Rows from block 6, named by matrix and row number. Each number is 128 + 32 x the weight over the matrix's rms, rounded and kept within 0 to 255. All counts start at 0. Numbers have three digits each.
# convs1: 3x3 conv (model.mid.0.convs.1.weight, 192x192x3x3), inputs 162-179, a 3x3 kernel for each
convs1.75:156136131106110169046159128129152123130133118156125122053133133129129128123155129125138119127129159138106132120142166137121118120124153155129235131165121000128137129148123127128118123132128095135142130139105129124112119141137123115126128128126127130132000121149128131132126128160120128142129116128122155146153136140129106138188136129127133128127123133122092122124127093095120124019135128129136113181111112119050112138128129128203133123143111129127025132109128134157142139134127220161140
convs1.76:125117128111133139034097143157189128137013135140188097116108121000027116120138138129129126133084116127156118113120136133146120152146000139131137120227113113200127122128136141134128121151174122119148125051103097116000124132140138130126119097125152101109135145124143145112105130125122141137197124140166104129124147124108126255133128112082129141121123134131126116242123148085130120135121204113160124128107138255115124134129122126092133133133116122243149127163167117106115141135050119149128
convs1.77:127128119154130130116092140123104118124125104103157143114133151166125123128120129146153128126125115130129160047138134129127176092128129133140172130135146093130127157128134131118137126131151130126124127076126182141211128126137126129146130130153146129146130139174161090115128128099103127132136135121128113160097120129098128124129134111124126118127117157103111134131128131136102181128128137124139132128124134130128116175122151125120126125132137122130141133135119155255078122135128128218118
convs1.78:134128133129125131101029128165123128067128128152117125174095136136123149170139139091125126111128129128126134129157129189104134126217129163127254129014128233148195082128119123128131138128127134129130128146137113154113112160125130128125141146126134000119122136144131134125101131130130076102108125156127119134127107127127123104132130128128133128131127132141135056089088104115128130181135123127115129120128113129128135155128131130146146130107121128133131147000129105127125123175103133136127
convs1.79:130133153132197126129128128061125127129124111061125130062129127128121127123070123158125134129143130137081134129130128129110123128130126160046128131129133129061127128174125105126125120126126127127124112127128129116007128126129128118136011134143093182120130128127126129211128135130129128128125128128101174151128255187128126124128126128129129127128128146129128239127140092118123164131128122117103130132128126128128123192127127115128105128144128150133160198128132079128136131133112123128127
convs1.80:208132128123132119130116128152128128072197150115108113233127134129128007141000129130121053196127147128121146128189166118092140130143150187077133128152101068101142114183149131129130104135128042126110213127129099120121126132127129129122127129154140112122133130128164000128137148105129131128228127128116135126139140163128070147128128072130125117130126143131174128159121128140128115172142023034102255128114128126056129118123128127053123127133099132128101115126172134128137158194116137133128
convs1.81:118129128102127130126128128125128211076122136115130152158058131129132148180102132131129125133135128131132104130162133059071132132151094178131121145128121128121125136126136115127125126127144128191125118127131049127127114127127129129128127121111119129129132128099122064129129128128134127128130128128130128124141130131128128148131117116127128131128128128131134129136127117112085190128122132129127125129128128112128129149130120128128117128125052128171125126130098133131132214128127111117133
convs1.82:158121139125165135116106133118168055123140255255052115108150130116049000127113129127132157141132127128149141151107127184128252081000132133128143088046049114215086167107153141168128127126140127135139122127136159019141119140128119125159127182148084139255131093134085128136127130124129142127126175016092141128123184127132137000095127135181138126110130201124143131181127000127109096135134134069138102105138138136110121143141128255138128098069147133122062131145127163172137075127130124140025
convs1.83:123127121100081132130174139128113119078153126128128105173128127131120126120127120155130120126140129129172130123163129128128118128158135138132229128052147128198192135156128076126129132129160127129131136106131129073088127133119133128151128255135127131130127062117170129129198130127158128105128121129119128140139127129129132144127131139128126136128129129126128128136136215122061128131132121128161127127129128116098130046128128137128127129131128147255129162255131128130130173127123141127110
convs1.84:132161115179114128093128121127115129132128125154123123165116128136142188129131129128128139126110126133128150139128130127147185127133126129135183128143124128128128126132128138092108131119128060119167124132153127133137129128117127128119128157128128156187142127137130134128128116128144123122126095129210126129125127127093129126181126128128210129127136122117133131126139121183128128132126034113124133137123129131130101120132128134129127127124126138123127137126090121103163126172129128104129
convs1.85:130128128114131132105153129130130126166120127128121130128130123123128111139078075134136121130126132134130115148128121228146080113126132056128164164127132128120111128145129105129126095125128121128125126114127138127127124124134121128169113146120128107102151172126123128131138128124136124135129123137124129123119139124135153123107111129121126132128160141122124123128128132127154142127127126108128146138129119126132133133095127129127134124149127133171161121137135144118104127127130128125138
convs1.86:126128134131133085131158133142128146093128128132100015098139097255067132123128123128127111106119114137125128157124128144069139130131110043153117116128220153165144134113133127090174132143132130152045097059129132066097127107121094129109125133120133052146113096161098107115128120128212088128128128129125123129136128131105102126054109129127115128127133126170128104114117131051129128216255125112135132135065128134137126128128128181103127110121174074090102104130118143098115174133114124154129
convs1.87:134127091130102126129134128128135185111124130126117150133129123159121112114161111136137128135148174128129123138135127144099128147115166128131127116116000132108095091128125147054113182126201094128123150162142140142127130129143128126107130129128118102133061129128026095124139128133140129130129145146107119134116129110128130121141136127118127122089127094124123098146128126132125107123123118126126146139131115108141134153144133128134180133127123127126128123217121124171119122111136128139123
convs1.88:247000212138125124123113158122129134111127150128086118132163123129121137130157130125127127196131126121128128127169233121129070139073129125123174120128126124155133127123131128128128130122145126127128182127052137096127117128133128138127114164166138010130121140128184127129131126128153130122160128124130114146150137123140129122129128123130130138121134125109115125149146137130128122127131107111120128118128154099126129111130149144128129226141124130127131128154148117058127117053124123164133
convs1.89:127131128165127126129129114151185130153116164120141206136144128131132180126126156120120138165134173130139145125130122125128138091165164125126120071128097134128129130122127136108087124128129118104127135118124121135139115140127126092126128246159190123189089118126127141122129131124122163128128129128079128125123102156089125142128127150128174192128117139129117217128133128025124171255140124114130130140130126015127121113124138137126056137127126124105133122133135163108144116178130137131127
convs1.90:131167129129135115152199228133130129142128135140135128130118127111124128161108129128128113134128141178096128128126129051149091160133096128124130128092126126129172130150129112113127129127126128126153129129121128108109126128153127128126122128134090125128119126152131134137127129179128127128127128128156127125129130128135116092128126006127127126127128129128125064132130130131129121114129135124129208128132128127128127130102127115128116125122255099129128130126134200129088127133239128127137
convs1.91:134132206061172155142128129106151129074125132119134135068132038066145117110126128109156169129126124170121129121100090103127121142121123151126172128107127098229102127101254129000129097135137255128128136128107120061124125131129123131134127128135137153127109127126143120065120136155134121127133128129132130142121128145126130116129119132129128112127123118152140255139154216136095131110128138110127220111134124126128130131141128110143134123131171088128127125132109050128151057097227120127087
convs1.92:122125128127127124132178126215123132140128150192201125074186136119113128223128128126122128128128132139128130238124204174097129131167140119128130124139129134129128240123128123096127134128238142128128120128131126146138134132127147255128127127127094126127127130124125129133143128128238122128124128127226129112139121124255100127133143123130128129128125137140127126162128182201128128099128128149123130136119124128124092054127144125145125128171128117143130129112141128132120096137137141103255
convs1.93:128131150154157128191127128255160059102128146129130055119100130156139129145076131140055121059124171135163132130141093239057064134180146135105134137158105096129145133142132100129129129125117124119130126141142126139118130129000129135137105130150126154156128056085127024141111124124099128195193125122089112134138128155221105131124130162083127124133126136072176124196163122126132148128124133128107130070152177198102155153098121125121131136142130116126128101123128074142161137127045083163172
convs1.94:130114140115125129076128127132128121087193129050123159110129146108126140114120130174126128140125128128129123127128134128142125128125137126000132128128169157128127129124128081059128128125128121120126122128122128160130130133127141206168138128103138062158129178125131129128126167127126131136129128128130128225143128130124129128128127125136128129135147128128167129142198133130088147113126125156198124131126106128130127125129127135110097128129128152181128132128140128139136085159132130120128
convs1.95:128177130000114129111167136048128111119055097187128123203126046124135119135136099127123149136128124118132130128092118096148130130126154124125103130125117128124130150131246203191132149131075133112132128124128126124206123145134128145127128136140115107112125159121184128088127127128129125126114130130109133027106121127139127174118133128130118127124130145095125129067128148158128131071111107125118129125128084128143128037255132127128125129129133120129183127109173104126121113084184113122139
convs1.96:117124123105158128136132122129126106106148120128133126153124135110125130111138127128131149125128141119136132130090199131120152154103129132180128127013126119133125135134138134101127120124115061103094135121125183117176127153128126128127139129137112131125117116130133114035142124128127140131130091123116128125147147129127170186128076091168148129133139128120217130114129137116133076126114113128128117165184108105128017133131161204132115131000137094127094129136140135161163108196129139112128
convs1.97:137135128128139133125130127132123128125068170126127169117131128129063130137121061128123127128128146132130128124129116128110152123137107128118102136127128127095112141129133128129113128145128122126128124112137122118134125131132128128128121137128129130121126125111125126145125130121103129128128127130125127119124109127119165128129128128129129128129127128125124130129132120106124129111135128122128128123129125107123144161128127135130127124133139128127128128123136140120036128114123120127135
convs1.98:124125129128128128126114121127129144130128128148127125173130145122146129138125129122143128131128127128125128128122122127168137118144129130151127127133128130142127128129128134127128127127128128134128128174129129117126129145132127146140128131125137129128124132144128142129128022109050140128129128128128123129139128128154120080124120128134153090129128139134129128120127128124133128129129118128132128135128128128130128127128129111128127135147128129200129134129131136136127128122119126136134
convs1.99:066202150156141157095146122128147125128108085127113138110127126255000154132128139125125126126095129190106128133112105133186132142119124069128134255157211132139199128140133155123191131119133140125060140124129139172176089135128127131118132202127255096164143148140127153104128074125130130162109128131132129136156128165141127148115127147131129129128127129137101127145106116129145127125124169131133124123129125132126091085169180144125141129126127129125127127130128103134164167129130136128144
convs1.100:141117129131146147038127128128131152066139116104128151196127114133123128160133125130132099129153128121151145166128121136116148110151139131113046114084059132120124129089103133157133194126128126143129183134128119136147128125128149140134122129123135127193130180121000144125128125104147124105126126130115137140068183107091122090125130133128097128157123121176131133110119123160081121156114127127113128044125119176158143171145124134133154126128079116128111129135051000127110149079077130129127
convs1.101:135129132128128158128133123180128130154127126142129151255119127128043130127127124137130128130130132129102128143122145158138085125127152127038127128170185139125145129125129080127129148161129127123126128143149118128124064127131128143152128127128128123116129127135133135119130136128131123127129122127093107128143147131137127110128128128128129128117190120121143167128132126134127131130121121128131138136129127120111127128129129125121087122125128128155128126137128129134126129128116127113126
convs1.102:152128147217098132134181076151128136090115142140020121128124128113125132175138130237128126129128128128128126131122117133127173117124124118189116109000128127103091130133102065111129129178208137179091125128128138120111102128126125118116128125121129105108153089255162134078130128106140092128152128132128128117129104077104124128128130154128128114121096133109118153220121118056128116128089109172156129210099130128128147212144069140124131243123106128112128137118128074157122104137074125128097
convs1.103:175168108116135129166128129159172126117127150110139120122128131051128134127116156151234130108125126153140126115131255182112047128107173128128151128187123128117127180126109088130128155115139126129131147124144165144122126127120114109128127117128148177105140134128087092126129136134137129095160191130137126084140061130147111152126087128131121083128110136129162123171114130126130163154083127094137140119138123146091130046146129153131124100135128129126143115126128133135110105128164127134104
convs1.104:149130221140113170118130124133162125115154134143138127161118128131135143128125122059129122150120128122126097126153157135114123129201152140139102148128144157156124127178127115108127138118127147128130141117141137130128121125129130110123123128131117124065100129129130133130126131127099129128128102124100126141118127133096126049133128125128143132126128125116136139189127127124132133128130106114128125128213125128122133136128117108131128128126128124131126127125128123119179130012128137126159
convs1.105:132090134128126131118119128129128123183141090255114125104127111080210103130124108128137134128128129128112129059125148125132181191166128128143130129134127128132120128125128128181000122126128127128129000127119102124131115128127130135130173129116126121128122116133138128155128122119255128136128128109129081000150129128131098144127152135137123130128133128140073200156119128109133124122129160125104143135183132144109124122126128067129129128128164129128143130134130125129134128129134000048107
convs1.106:129133127128128116118146126130128127133151018115132104119137152130112139130122084000135146099131128125126085132138133126118118123136120120132212136130115131143128140109134149109129125131100116132144128127137132068129114138122122130129126152130135000127127137105125127242112064133129166094128129128128125126089124143143132118128145129130128129133128125132128146127125129111116255122146108145127126114127178184128128127118127129135128144132128128128134128123088125118148128128149076128155
convs1.107:125128127129037128126128129128178130109128125126138093135125162104128126149128138132130128129127128129128128128127128127133123130123086127101128124130153214015135128128122128128130129120128076128144192130128128194000133128128128132171128143128125198127086121110071127128129159128130143127128129129128129128129129127172128128128129128134128144150128128133140148132082126150130152127099126128154129127118127116130128128128126240128128128128130127246131128255128165128120129126137128072158
convs1.108:126128131128133129127129128123128128128128129255128126130126147128110144122158121128128128129128127127117128067134127126125128128129126128129141128128128121138132129127128116128083128130128119128128128126128120128126125133127128147126129131128128189132129128148127126129130118128161129133126128125154128134134128129116128130127135128128247133130128128091128131129133124128148128150128132129161143128136131255125128127124126101129129128154128127139189131138125131132099123133128117124128
convs1.109:117130127127101125128137129126122125135102129128128118128127131133125131140130133132128128131121134129132128130158124139127127129127139128141125128133128128162125126125147128128128128132129128122128122128129119129128123126143126129129126126128134116131128127128133135129137127128130125127134128128126151123131127042127128127126128128124154130128128078128128129175129135123133133127127122129124122124116138128128128128122129148129130130138130129128138129124127106129126136131118128126127
convs1.110:110133128240127123112126126128130128117128139128122128109129128088179096135083130156121125133128134127140129128124132114128128128126132146120116128119128125128007093133105158114112114128118124000126128122130194128105128129095131128172129128140101134096155160126128255126130132101110129132129127129128129129117129112134128030127118128116128128128128128135137091122145122120108138113139130022128129110121132130136123126129135128126127128128128114125128110128128117132103128143123128135136
convs1.111:132130140126116126044128134122110127131128113115128148111132128133131123116128128127132131128123127125127128128108130123094184123139115117026099128128137128126128128128128118181118128127128129118097129098123129195097116128126128127125130128128126133129139128127125124059127129128158124128096127130126154125134128105131126107128128128128128128128105090068128127130118120105128130120128128127137133128128122128134129154129146076128120119127116121127126067128125109126220188127136135125132
convs1.112:152102110122128134125090128189115188094121111236232151115136137197168217134130129122128000125128121136127145132141114071130125074177108128139131064255125128108001128128139141127128068123081122129128157129116093153127125126222098126127131127123157153167136125110118144008120076125134128129128126121118169127171128255148180095141129128145136128131141088138127134163141128078163105161114133083123163128103113156121123145126117123112132215129144082155133128045130104132121140043134087116126
convs1.113:113128116093118096116081128140165127081124134132130087118149255136048138116146130108130128132122132143122116132139130164063124149125130128128130128120120125117133131123125147116128152126198114132128189131144117136127120138130128128127117130145125140128123126000108173128125129116131125129128126128143128129135101127127149128122127137125178126124128124134129121123182144120106117194142124206126131124121120145140128143130121129126160125128127105129121114129129213060123127129066122135117
convs1.114:127126126058129120136135054123130128117165133128125116131125109122100143128129211139126131128128132133119147129127136120131113118126129141148160128130126156137128113128126126132129124126126128128127198108138167128172137128128133128129127129132116153165127130141141127057127128131124128129133128128158118130123216124133130112127124109126120128189140128115141125192128120128164128127118124139127129131129128128124130126134171114125127129128127133134140133130141126116119128000128039115089
convs1.115:127134133128127128129130021125119134128169131131131139125128128210144125124130044128125128130131127195144113128133136128123094107136111128166125127000124128128128129128110126123148130135128223134085116129133115139108131163151128127127129134128129134129134128124131131141127136124125128111197135111128116133126185129099128117135125126129121124128172112135103126130128124141128127104127126132129210121036143119128125131129153159128129125128121031129095136160139109122137128128118113128130
convs1.116:135115127108128109164128127143165031133182134198164114128162121109141164139123155131108159077155150130112130072145179237134123153135165123061129117129128119125121119113128076130130178121127127054136153132126136150168130117127090128128126118114097122148240094149049130122124128119138126128128128160159118132185124133127110128129129128128121128193128129168109155075161086132129126132113160139104115153121128136130124128139129146144127131134128128119123137099129105139111107121120131143110
convs1.117:000128134117128126120139139128128115134133124145125087127116129160125122150124115128120133117126133137126122202128126110000156128198128185124117131118138232123190044128122130125090126128127125156106153128132121107136126145128118117128126132125132103006115111128012118159124134148120128129117128129121126166093130130118130115105128130153129130132121128129133120145124128129132123172137127040109130091228126136132128122125128144129119101125179073076038126255130128063142133152121134000140
convs1.118:133145147174126119175145139128129222141128144164098123106138129135085131134119121129130129130141126129143135129115106124120111124181127128132118128249112129127119127139122127142151124148132136128125127132134158127169130123144131123129121115128138147111129128178121114137110118153129127123200136171095124133102114136127115126119128128129132133130128138118132079167129105108130127131129119125125135136128120114141128047128150222133132133113115127129151129111134149124128147158121139132125
convs1.119:127128092100137127138141107128124129128128143128163127193104127133121127116128122131131132126129128132129131121129154129141127127128145132143151128157103130126111128129130000123127128146064125128117157128128130097255127129127124127128127131131130111163127126128115134128129128128128131109130129124133119122118108129130128084129125128129128139125128138128113130130123127128129128128128117055129131185120130176119126122128128117138128131146128127125125126128129130136125128129128129129129
convs1.120:125123134128138128127103134101095188127127144140132137128129126088133121110141114129126135130128124127135130126118127110127156150114111125128128120117160135127128133120127162129131129159120069142120127129128128128140128127128125129131128128128130138126114107125140127112130129127129127127126138172130110126125168123130128132124128130128128124126126133132128128122128135109204066135129131116129127128128119094132132144128142161126108128088126124124122125127136129135122089129080132148074
convs1.121:128128169150128128121129143201128129121104134130128112214140128070142132121123126122120157128128132125121112130069140131127125132125134128112135126213067128110132158117127135165126146128130131123128071129134128124134099126127126126121126126134129255125126129128108127147083130196179128134000128125128129134128117120148120132105128125128110129109127130131125124135148121128129128130128128131126132124128126122128128123141000131128125038127126128128129127135128031129129129131130127129146
convs1.122:115130128126078127127145126130067129128139109122172114148141128117133221130128103128131126176128128118098127127033132128158117123122117120130181255124147127000176116180128116244129128128126149102128123129128060111124106128134128131134126154128132124149128130127128118126140125128129163128128129157115128130128128137162175137057100205215156141139180091127166135167120128129145139218128037131149116130128128134130125127124116128128147127236255127134136127127128126145135144130150128132128
convs1.123:162128134075127086136231125128123159125187128136126139129126128125000122125109126130129124129129132138127134117112191138151107135129135154101093168128128127141131092152132128195120128132125130136132126123129125098108141127123126132129129129113128128128073140133119132102126128150119128155127121126125119125124131128128130111128121125133128127141133130101126128092130140198126131130157125117130134122136123128128128114130128128129123128105132129128120126127127127043161128126146121119148
convs1.124:118128128143133119114129134128157128120127112141121128134128158176086127137129131129129128129132129185128128123144180129127131125164129132147116064128128140255124122128127128001126111106117102128069128131128126164125122126123126126132124122127140187128140115134128129085132133142211129147128120110140109091122128123128107153128122134125122127118128124135127159046122062128128107137137126137063128143219146154124130126128128122128127136128128120127128129127128134169125125128083132124092
convs1.125:110116129148172131137128132131121129119131178155129134141185128128120000102125116068128138132142115128137131136105122126107193127142119132128121128126128126128177138146142129127207125128000148127120212125075131144151128128128111129129132128138124138124121123130132143130136134161154128128136138124100126121186139192157210131124128148125120127126128155126148132124140110124255089117121134105127122138123119128114128214135081131130186121133137123125125106128131130105126123125192128116132
convs1.126:089129232139126129124129118124127128156123122139114000127077142095137125129147121107128123137120124128124128137112145128139131128111169112128128119122132128128129199128089081128136129155111138128129087146128135134129132128119027157128153129127148129118137137126163127214128129129096127127082129129123139126167166130191137116137128094129128128136128126128128086100128069143127055169130133172124116127128131132130125127129129115140132133201125127137129142128125126126172118122121041143129
convs1.127:111127133152129132131075128127128189136101173116139127108106121062183097018190000129128128130127151161084122141148128121148200128130127101126075125121158098136123128132162165118130124099121094110129119100127012115104128138108128128109124124131102143116151093130132118124129121129146174123126155111135126120178128120149127078118129129121126127128128131157100128142174120027194130130158115181126127131128105128096052144126204125255136128128126110086123127127124106061134106141100128100091
convs1.128:127129138162128128125101153214127127167131127108133107150126189136132119139125128123130131180127128129148130128236128119127111132120120129121122129113127125089131133128135132145128102128131128133126135132118112132145109124128107109120128128126128125149124136132122130125128127128128126127129143134125127128094130127110148086192127128127128120112124127122110206127152127158130128100133130137134134127127108126122131128128128142132120126128128121127115127140128128124128126128100127112101
convs1.129:129082130120125126130113147128168050128128137128125104182146128133127134054100128134118129128127109125118126086153145128124128124142138128123128129130187200110164127127130126127125098133127125131127131150128123123116127136129132127133128128125113151133129168128119127132128129127128122159131126128127128124130127128178139139095122128128130133148122133114129135160194200109134134149255192114128128135094129140128128130111130157126221127132129129161255128122128122128135121128129118131132
convs1.130:163128130125128128133126128128169125128135140121093127128137122140122019130000137131127113113126255134198127112126130132099125128130180128128088131128000128130130128115131098128129129127099028131126125129129128133079128128132129128128132128127126117255139128132127127130129118128158128128127134111149128138128126126130123128127125128131127127127137127129171118129129128141138126127129120127124131124107129129120129056081131125127134119120130128043128122127122135126168127044145135131127
convs1.131:124126130133118125110112156129138113129131128128057130166142109106135128180177111126128137126128126127106128120133090135136076129133134065117110129112124212128255212126255189153069107131145132128161161061125077075120130126124134132128125144148084125133233131090125103127121096128198124124255145062126057134062120125101126127131127124125119128128133127085155145120088117137140126138130149018126147151129124226075138146120132137001128126124134134123128128133128122128118087133130109102112
convs1.132:058108135132118131117132128026133201094116168098128173099127160140128074090144130129152135129143135141129128114123153131107138129133128127125128128130128125121120145045168127130127159120125129137142096125128138138134132124128255117123172127131129140130121124121116015094127132128142129127118143157157138127145127159186122103125123126115164129129128111133123043158132124128128126128118130127127122146139131126131187135112120164128134123149129199124137128125132122136138129162125126105069
convs1.133:067124141121049003117255128171142160125093126120102123129181104080149194184000135126130135127128106113115123139128127108200122235047081092127127251184136124128110146254127130132126112044183255123094000143138179183090120130132124128137119116182113143255130092118123068000120109060128138133128055131125133111092113111187104147116126124118144150124163188188106010128147132173148150133132255141117125131096094093115138129084135138134124132124149129081159128117147158127126161150226134079126
convs1.134:125128129128127127128122121128135127130145129143122129127116120128033136181119122127128120132122128128124128125129134152130126118141137147141128070128122125134174144128126131130000161126255126129080137124144121127191125128128128177125130125122119117174136126128124170130127114128127129118128131164128122115113128146152128118127128130128127128128145145128112128128131128129125126067128128144126126132127123128128127116129128150127128128128126128127126114131156124129134131122122124147126
convs1.135:126119142119128104119126128111131147205145118127075111128132116176182046086147127128155127134135126128128127121132149128062128185125127128128131148125138130128129164132094130093184152088129059152128084133145129152117129116139127173131125119128129130106037150148109108167127144128186125126129128161111136126114137124064129126137127128128125105165138136128106140108110130068136137122131132131127123147132128103130136147183130130106154121128129131128127140136131119197119128128134105108123
convs1.136:130128133162180125125128123128055127129129117136055000083127078127141119128113029128127097127133174153123174140153197127123100142123195144128125131146118122255129127140069106181154096221128116128170135126130128097123131128115130126116128148128128121123155132128101202128128123128120133160135134103115126113128096136104114123128128125000092128139124127128126128133194110128131129129163144101116096150198129128113107128128126121121127137128130128102129103088125130153096137072130128132190
convs1.137:131130127132154122090125136143128128128130127124135123129130037000126127135110121125144138141128130129189132127126133129129092128100129124132102128129120124108142142000255109127106106125128130131132177140127188158124126129128133125118129129049128114138120128128129125087126129130128157000145133141124129135025148184128113129127129165124127129130119115128126128120122106173127128063133129136128120098130146127136128128125116134127171127128131121115133120127056130172140130163139139105130
convs1.138:189128121096129122128128125065128120142127132137076120149156131162130096002131129129126144128126128117128126129123086189129141127119135105133131105119124125128228137138123172168139000120125120104129127137117101140122115160155088126123126131132107133121123126151088123072141118129143164133131126115128131112135118120090123129128128127122121129128128133143091123118137133124144104149171131140129127130128092126056099131128171144100125128115132129128128134127128090132158127092121056136163
convs1.139:000114134122124133119128186121104168170133130130131112000121101131231122105129127161120138154147130134131138129124203127132054128129125126135035118182139127128097128173145012156157131043156058128126124138121122140127126118153132121164131126189136255173129108129124125112133123162205127132103136147132123165130133154132113075117144125128094126130129106142129076152155143126141126127127131125135122098147142115127126127111082065084121117133086140247116147120180118154255102120144130145101
convs1.140:000128098027183126140134123115083106138129120130113132000106128119120071180119093167071150115129228147057125022248135136130139145122154135187133134108101117255121130128132123092132111128129125137127126136000104129124128121110129121114000096121127132000131097070123109087128122129124158140075255125130130072139137147150142130128186106128128104130113158138108115128192151085126068151121141126120145209087156124120134174089086097181134146158128131032092123088142119134108017192128090126085
convs1.141:166129160128110124157123128092156094117110156093222141132092130119051199121000222047130128131133115093138119131128079128120132139148155112132107125200129183130155127148137111127127161124125135128128146127120109129117128128131128172136106128125101109102157070126135062182150129121212142121147119112127136129128181073178118128136123177130135129128128137128122214131202120139131122157074128198141087000034131128128117126120117164181106117091127128027162159127127124127119107164116152133132
convs1.142:118189101150125128137128112126169113077135140145155131110106083124118121193118116119138127129128131132095134127129117154174129131102132161118118138106127125136153130157098130133128132127121107127119130125138164111137125128125126123126123127130140124129110142122109125122110128128124135128131130107081109130066126128155108145132128086118125136102125127137074120099115127161126113110110123132132120105113129127130127124128147119102111132125128128109127123160187211099127115114161001131103
convs1.143:118134132138130133133113133139126088129123128136128103128152132103171125125114128129142123128148124128128131129127122125092116131126121128128134117129127126129134125113133135083126128126128126136120088156133123122125125138140134128122127130131131131129110130128123110147128147128128130147127126130129128142130128101057128128134129128128129117128128111183157130129129121105129133128123128133174139128125134119129155174105126133099132128132134133125128128131128102123204131134119138126129
convs1.144:123118125142130125113131132131126150125129131128127139129127186127128126129139125132125129131128128118128128132128128125144114108128221130130127124137126125121128127130176124113128126128132150126126152127120123121128132128120130129131122128128131131138129122128118083219128127131178125125128128127145132127153125117128121139127128116125129134143127122129132124139128159186176126129128120124131126142130129130128131059132126122121121136127135150142134131128134128121120136143144129114131
convs1.145:167123095128129138161125131141134128127127127126122128135124128128115128132141194125110128118128144131126125130150122128121129115255126133129081128130128089133129130128138121130128123132122117128128129129108081215131129004130135128144128127135134049135200132129161127121130128121127128128128128128113127129213128202111130140146128138127131128133128121150123113196133135140129127130126126124128144130132123128138126175120141129113140129131129128138132129138255132114129128129153128126127
convs1.146:126100130000124129126128128142118111173000126129141117111128138108000128000126091128134089107136127128067132102102138121128126106137144126128145154157127161131124102123140141128115130118129093128133133090127128099109112120128146139194136130139128134133134081198128125140128114131127129129128140125125085056103155127153132123129126095130141136142128216041128127145160134179129123193133144205129255119123109177165128128127128052118128129127121151134127128226127129101105255135124134000130
convs1.147:148169144140120132117135126114119126096156149130120132152186131167108133131128125132134129132149128130126132172011091135137201140126141128128126128076122144127080111134103146128182140190108141141157123124120132104141129124135124128120125129128128132127129062127127121120126108126128126132130128126130113129106121187127120130127128127125123091129125141131150140129107127122125092255088141128085115111110128124131128080127166125135128128107124133125109141125119091128136127128130126140130
convs1.148:131128138116048135136134109118128140189130146088121188108137127128126217128136128130151121125128134127032085000127173169130088126097116128123128125127135111118123132128128117084128140109130128134128157255114223181104134115142128128159129129128162128124251123128083122123135129115129129128127128128119136169144172128129139139131160128125125132128133118129128116137126127129151130134128029128107127129113142158129129168152122125104139122064127129128128128108167130071119149132116128103081
convs1.149:129149129142122112110158128128127138120129126131142169055128150118153124124123168123133130126127145132138137130122112135151133128128121135127128130124201129131127130126128187000129106125125119091122133128142125135084198122127128127132116127126117124101123128131133092127185138128125128128134127136126097126119152128139140176093129110128128193166137125197135194125157111127130128123133141129139163087128126245128156123110124000113128162117131114129129129127122117138126125132117133127124
convs1.150:160157092094099169151132134140145122039126138125128112229092126171128149118172116123127155150135132071157128129123157129167016059093151126122176078193075128131131108186124106215150143125126128109143135207128037244127138131139121130133110096130048148129127126149127099135140116114139125126146132139034103126127128131134157108107078160119121098130112128124000180226051000255126132173104123106044124089128140130125125212131083129080173130129134123124128084115122152128124144132105076145157
convs1.151:117130128127132038161119124160128224124128130129095125127110132155126191095117241130125127136125129108115128123129131047137240076227156130077131184114179128141140170255157128147000196107098073152117126148156132172134120118143126123132117132117117071137140122129115130125163127133127123129128147162143035144109125134139124138175134128127069149128133133121145155126083068150153129201134150142107139114129129105100129040107125147131135116129128123119135126000137130096100148217143000151140
convs1.152:154100140133128103141123141129123114124130131116128196152092120201127125138112217127131126168128130092153129129128114192128128171171137130129150172108128139128112135131107137128107128127126046129128163111129123109127125125128128128059123128159011114047086164167128117138128139127121128134131230126134128130131110127145140110128128125125128128127130133128128129145168171152103127127134131127117135130128130077132134127127116128126123129120115125128134120129122128135127126097130136123160
convs1.153:117133133130122074114136137127175143134128163161255106114124113120129125166129110106128133133127128130140129139127128126128134164129120102119130113143121121175128129122144128151127181131137128121142093128120117109163124124128130128104012155129141123126128028138128153128114255124118109128128126120132131126160122128129106124152137128120129130138131128142125134038125126128128129132127154130135129255129131166128130130129127144117128128128113127139130141138129100133132128124070119131119
convs1.154:137129102125146160139124123082126103184237144076131088127191129135117126046059165130128135131129136133129156184131174097121087140157128128127191111128122137113128112128122132126115125126113128128139119147152191108187130139127128125128129128122100128126128125104076177129128137128142128131127129122131125127176130124122077121152129140132111130187128144125128114127091135093127092128135130115096127138130134128156125146133125125135143127126104128128121114139098179104129128122114107113131
convs1.155:135129129119130097111128135128108096121121143126121117116152042110124128117094156124160135099142117113145109130088126110180074153143134147127159140108142146132131154134125165105124128128126123136131195143130149132128132130128127129115130136178209126161121111068138117143128167080138130126222109127110122129147086130137128163128126126129121128128111145097082141167127128116150127127140107108127044125131132076130126134126141127147126128129128120130135125128104129124136149113096126130126
convs1.156:127131139109151128112128130128095111129128138104126116128127130125215085104124126136128130183116147186126137110146114129128129161037128129131127128128108110123122128195134118124097126122130218130163120128140123120096120127125073127131128138129000157132157129126125078134128129128128156126139128128132127116137199132200142162129119127124118128172126117129127136188121127129128128128131137127086128145167132132129126190088130141132113124131128128143126113130128134136129117147011128129134
convs1.157:157127136133122129127133060126129128116128060212125118155137120140137199107069204124146119129188128138108140128128131206116069116119127127117123255125200126073128115063128127118077125072133129121145212116120128151092128140148128147128127129136118106126130096116100125113128133122131129128109132127128156128079156103097121132117118132129134115128129123132127161129179000105157130141132140130129149128128142100134216128126128150079207123130128042130127111166127153128129125088071143140136
convs1.158:140158135126127125213128131114146128122152129133140127135131128107134128130132126127129131136135128134136149133115128165150121143106117131138131115094128123129159127142128110132127128133128199128128137134123128130128128109127126128127122131131076143103128124124124101132155126139129144131114069145114131120122123127128120145123123129128127123128130127129118110121119126148151140131131135134125128129179132175129128128128131138129127127117128108127124118203108126142122107132122042134125
convs1.159:128133125126128129128124142127000130080128128119128139129127128127121131116127122129127128127134131129112127129125128128127128144105158126128122129128128131128113139128128133127128156136129139128126129000127191127126128128133130126128123128123128123114129127127128128123123128127128128128123128128129128128124127137126128123119130112128128177125130126134127118093128129130137130128118123127126130128129128129128128127128128129127113171149131128132150132127128125128132000127128040122083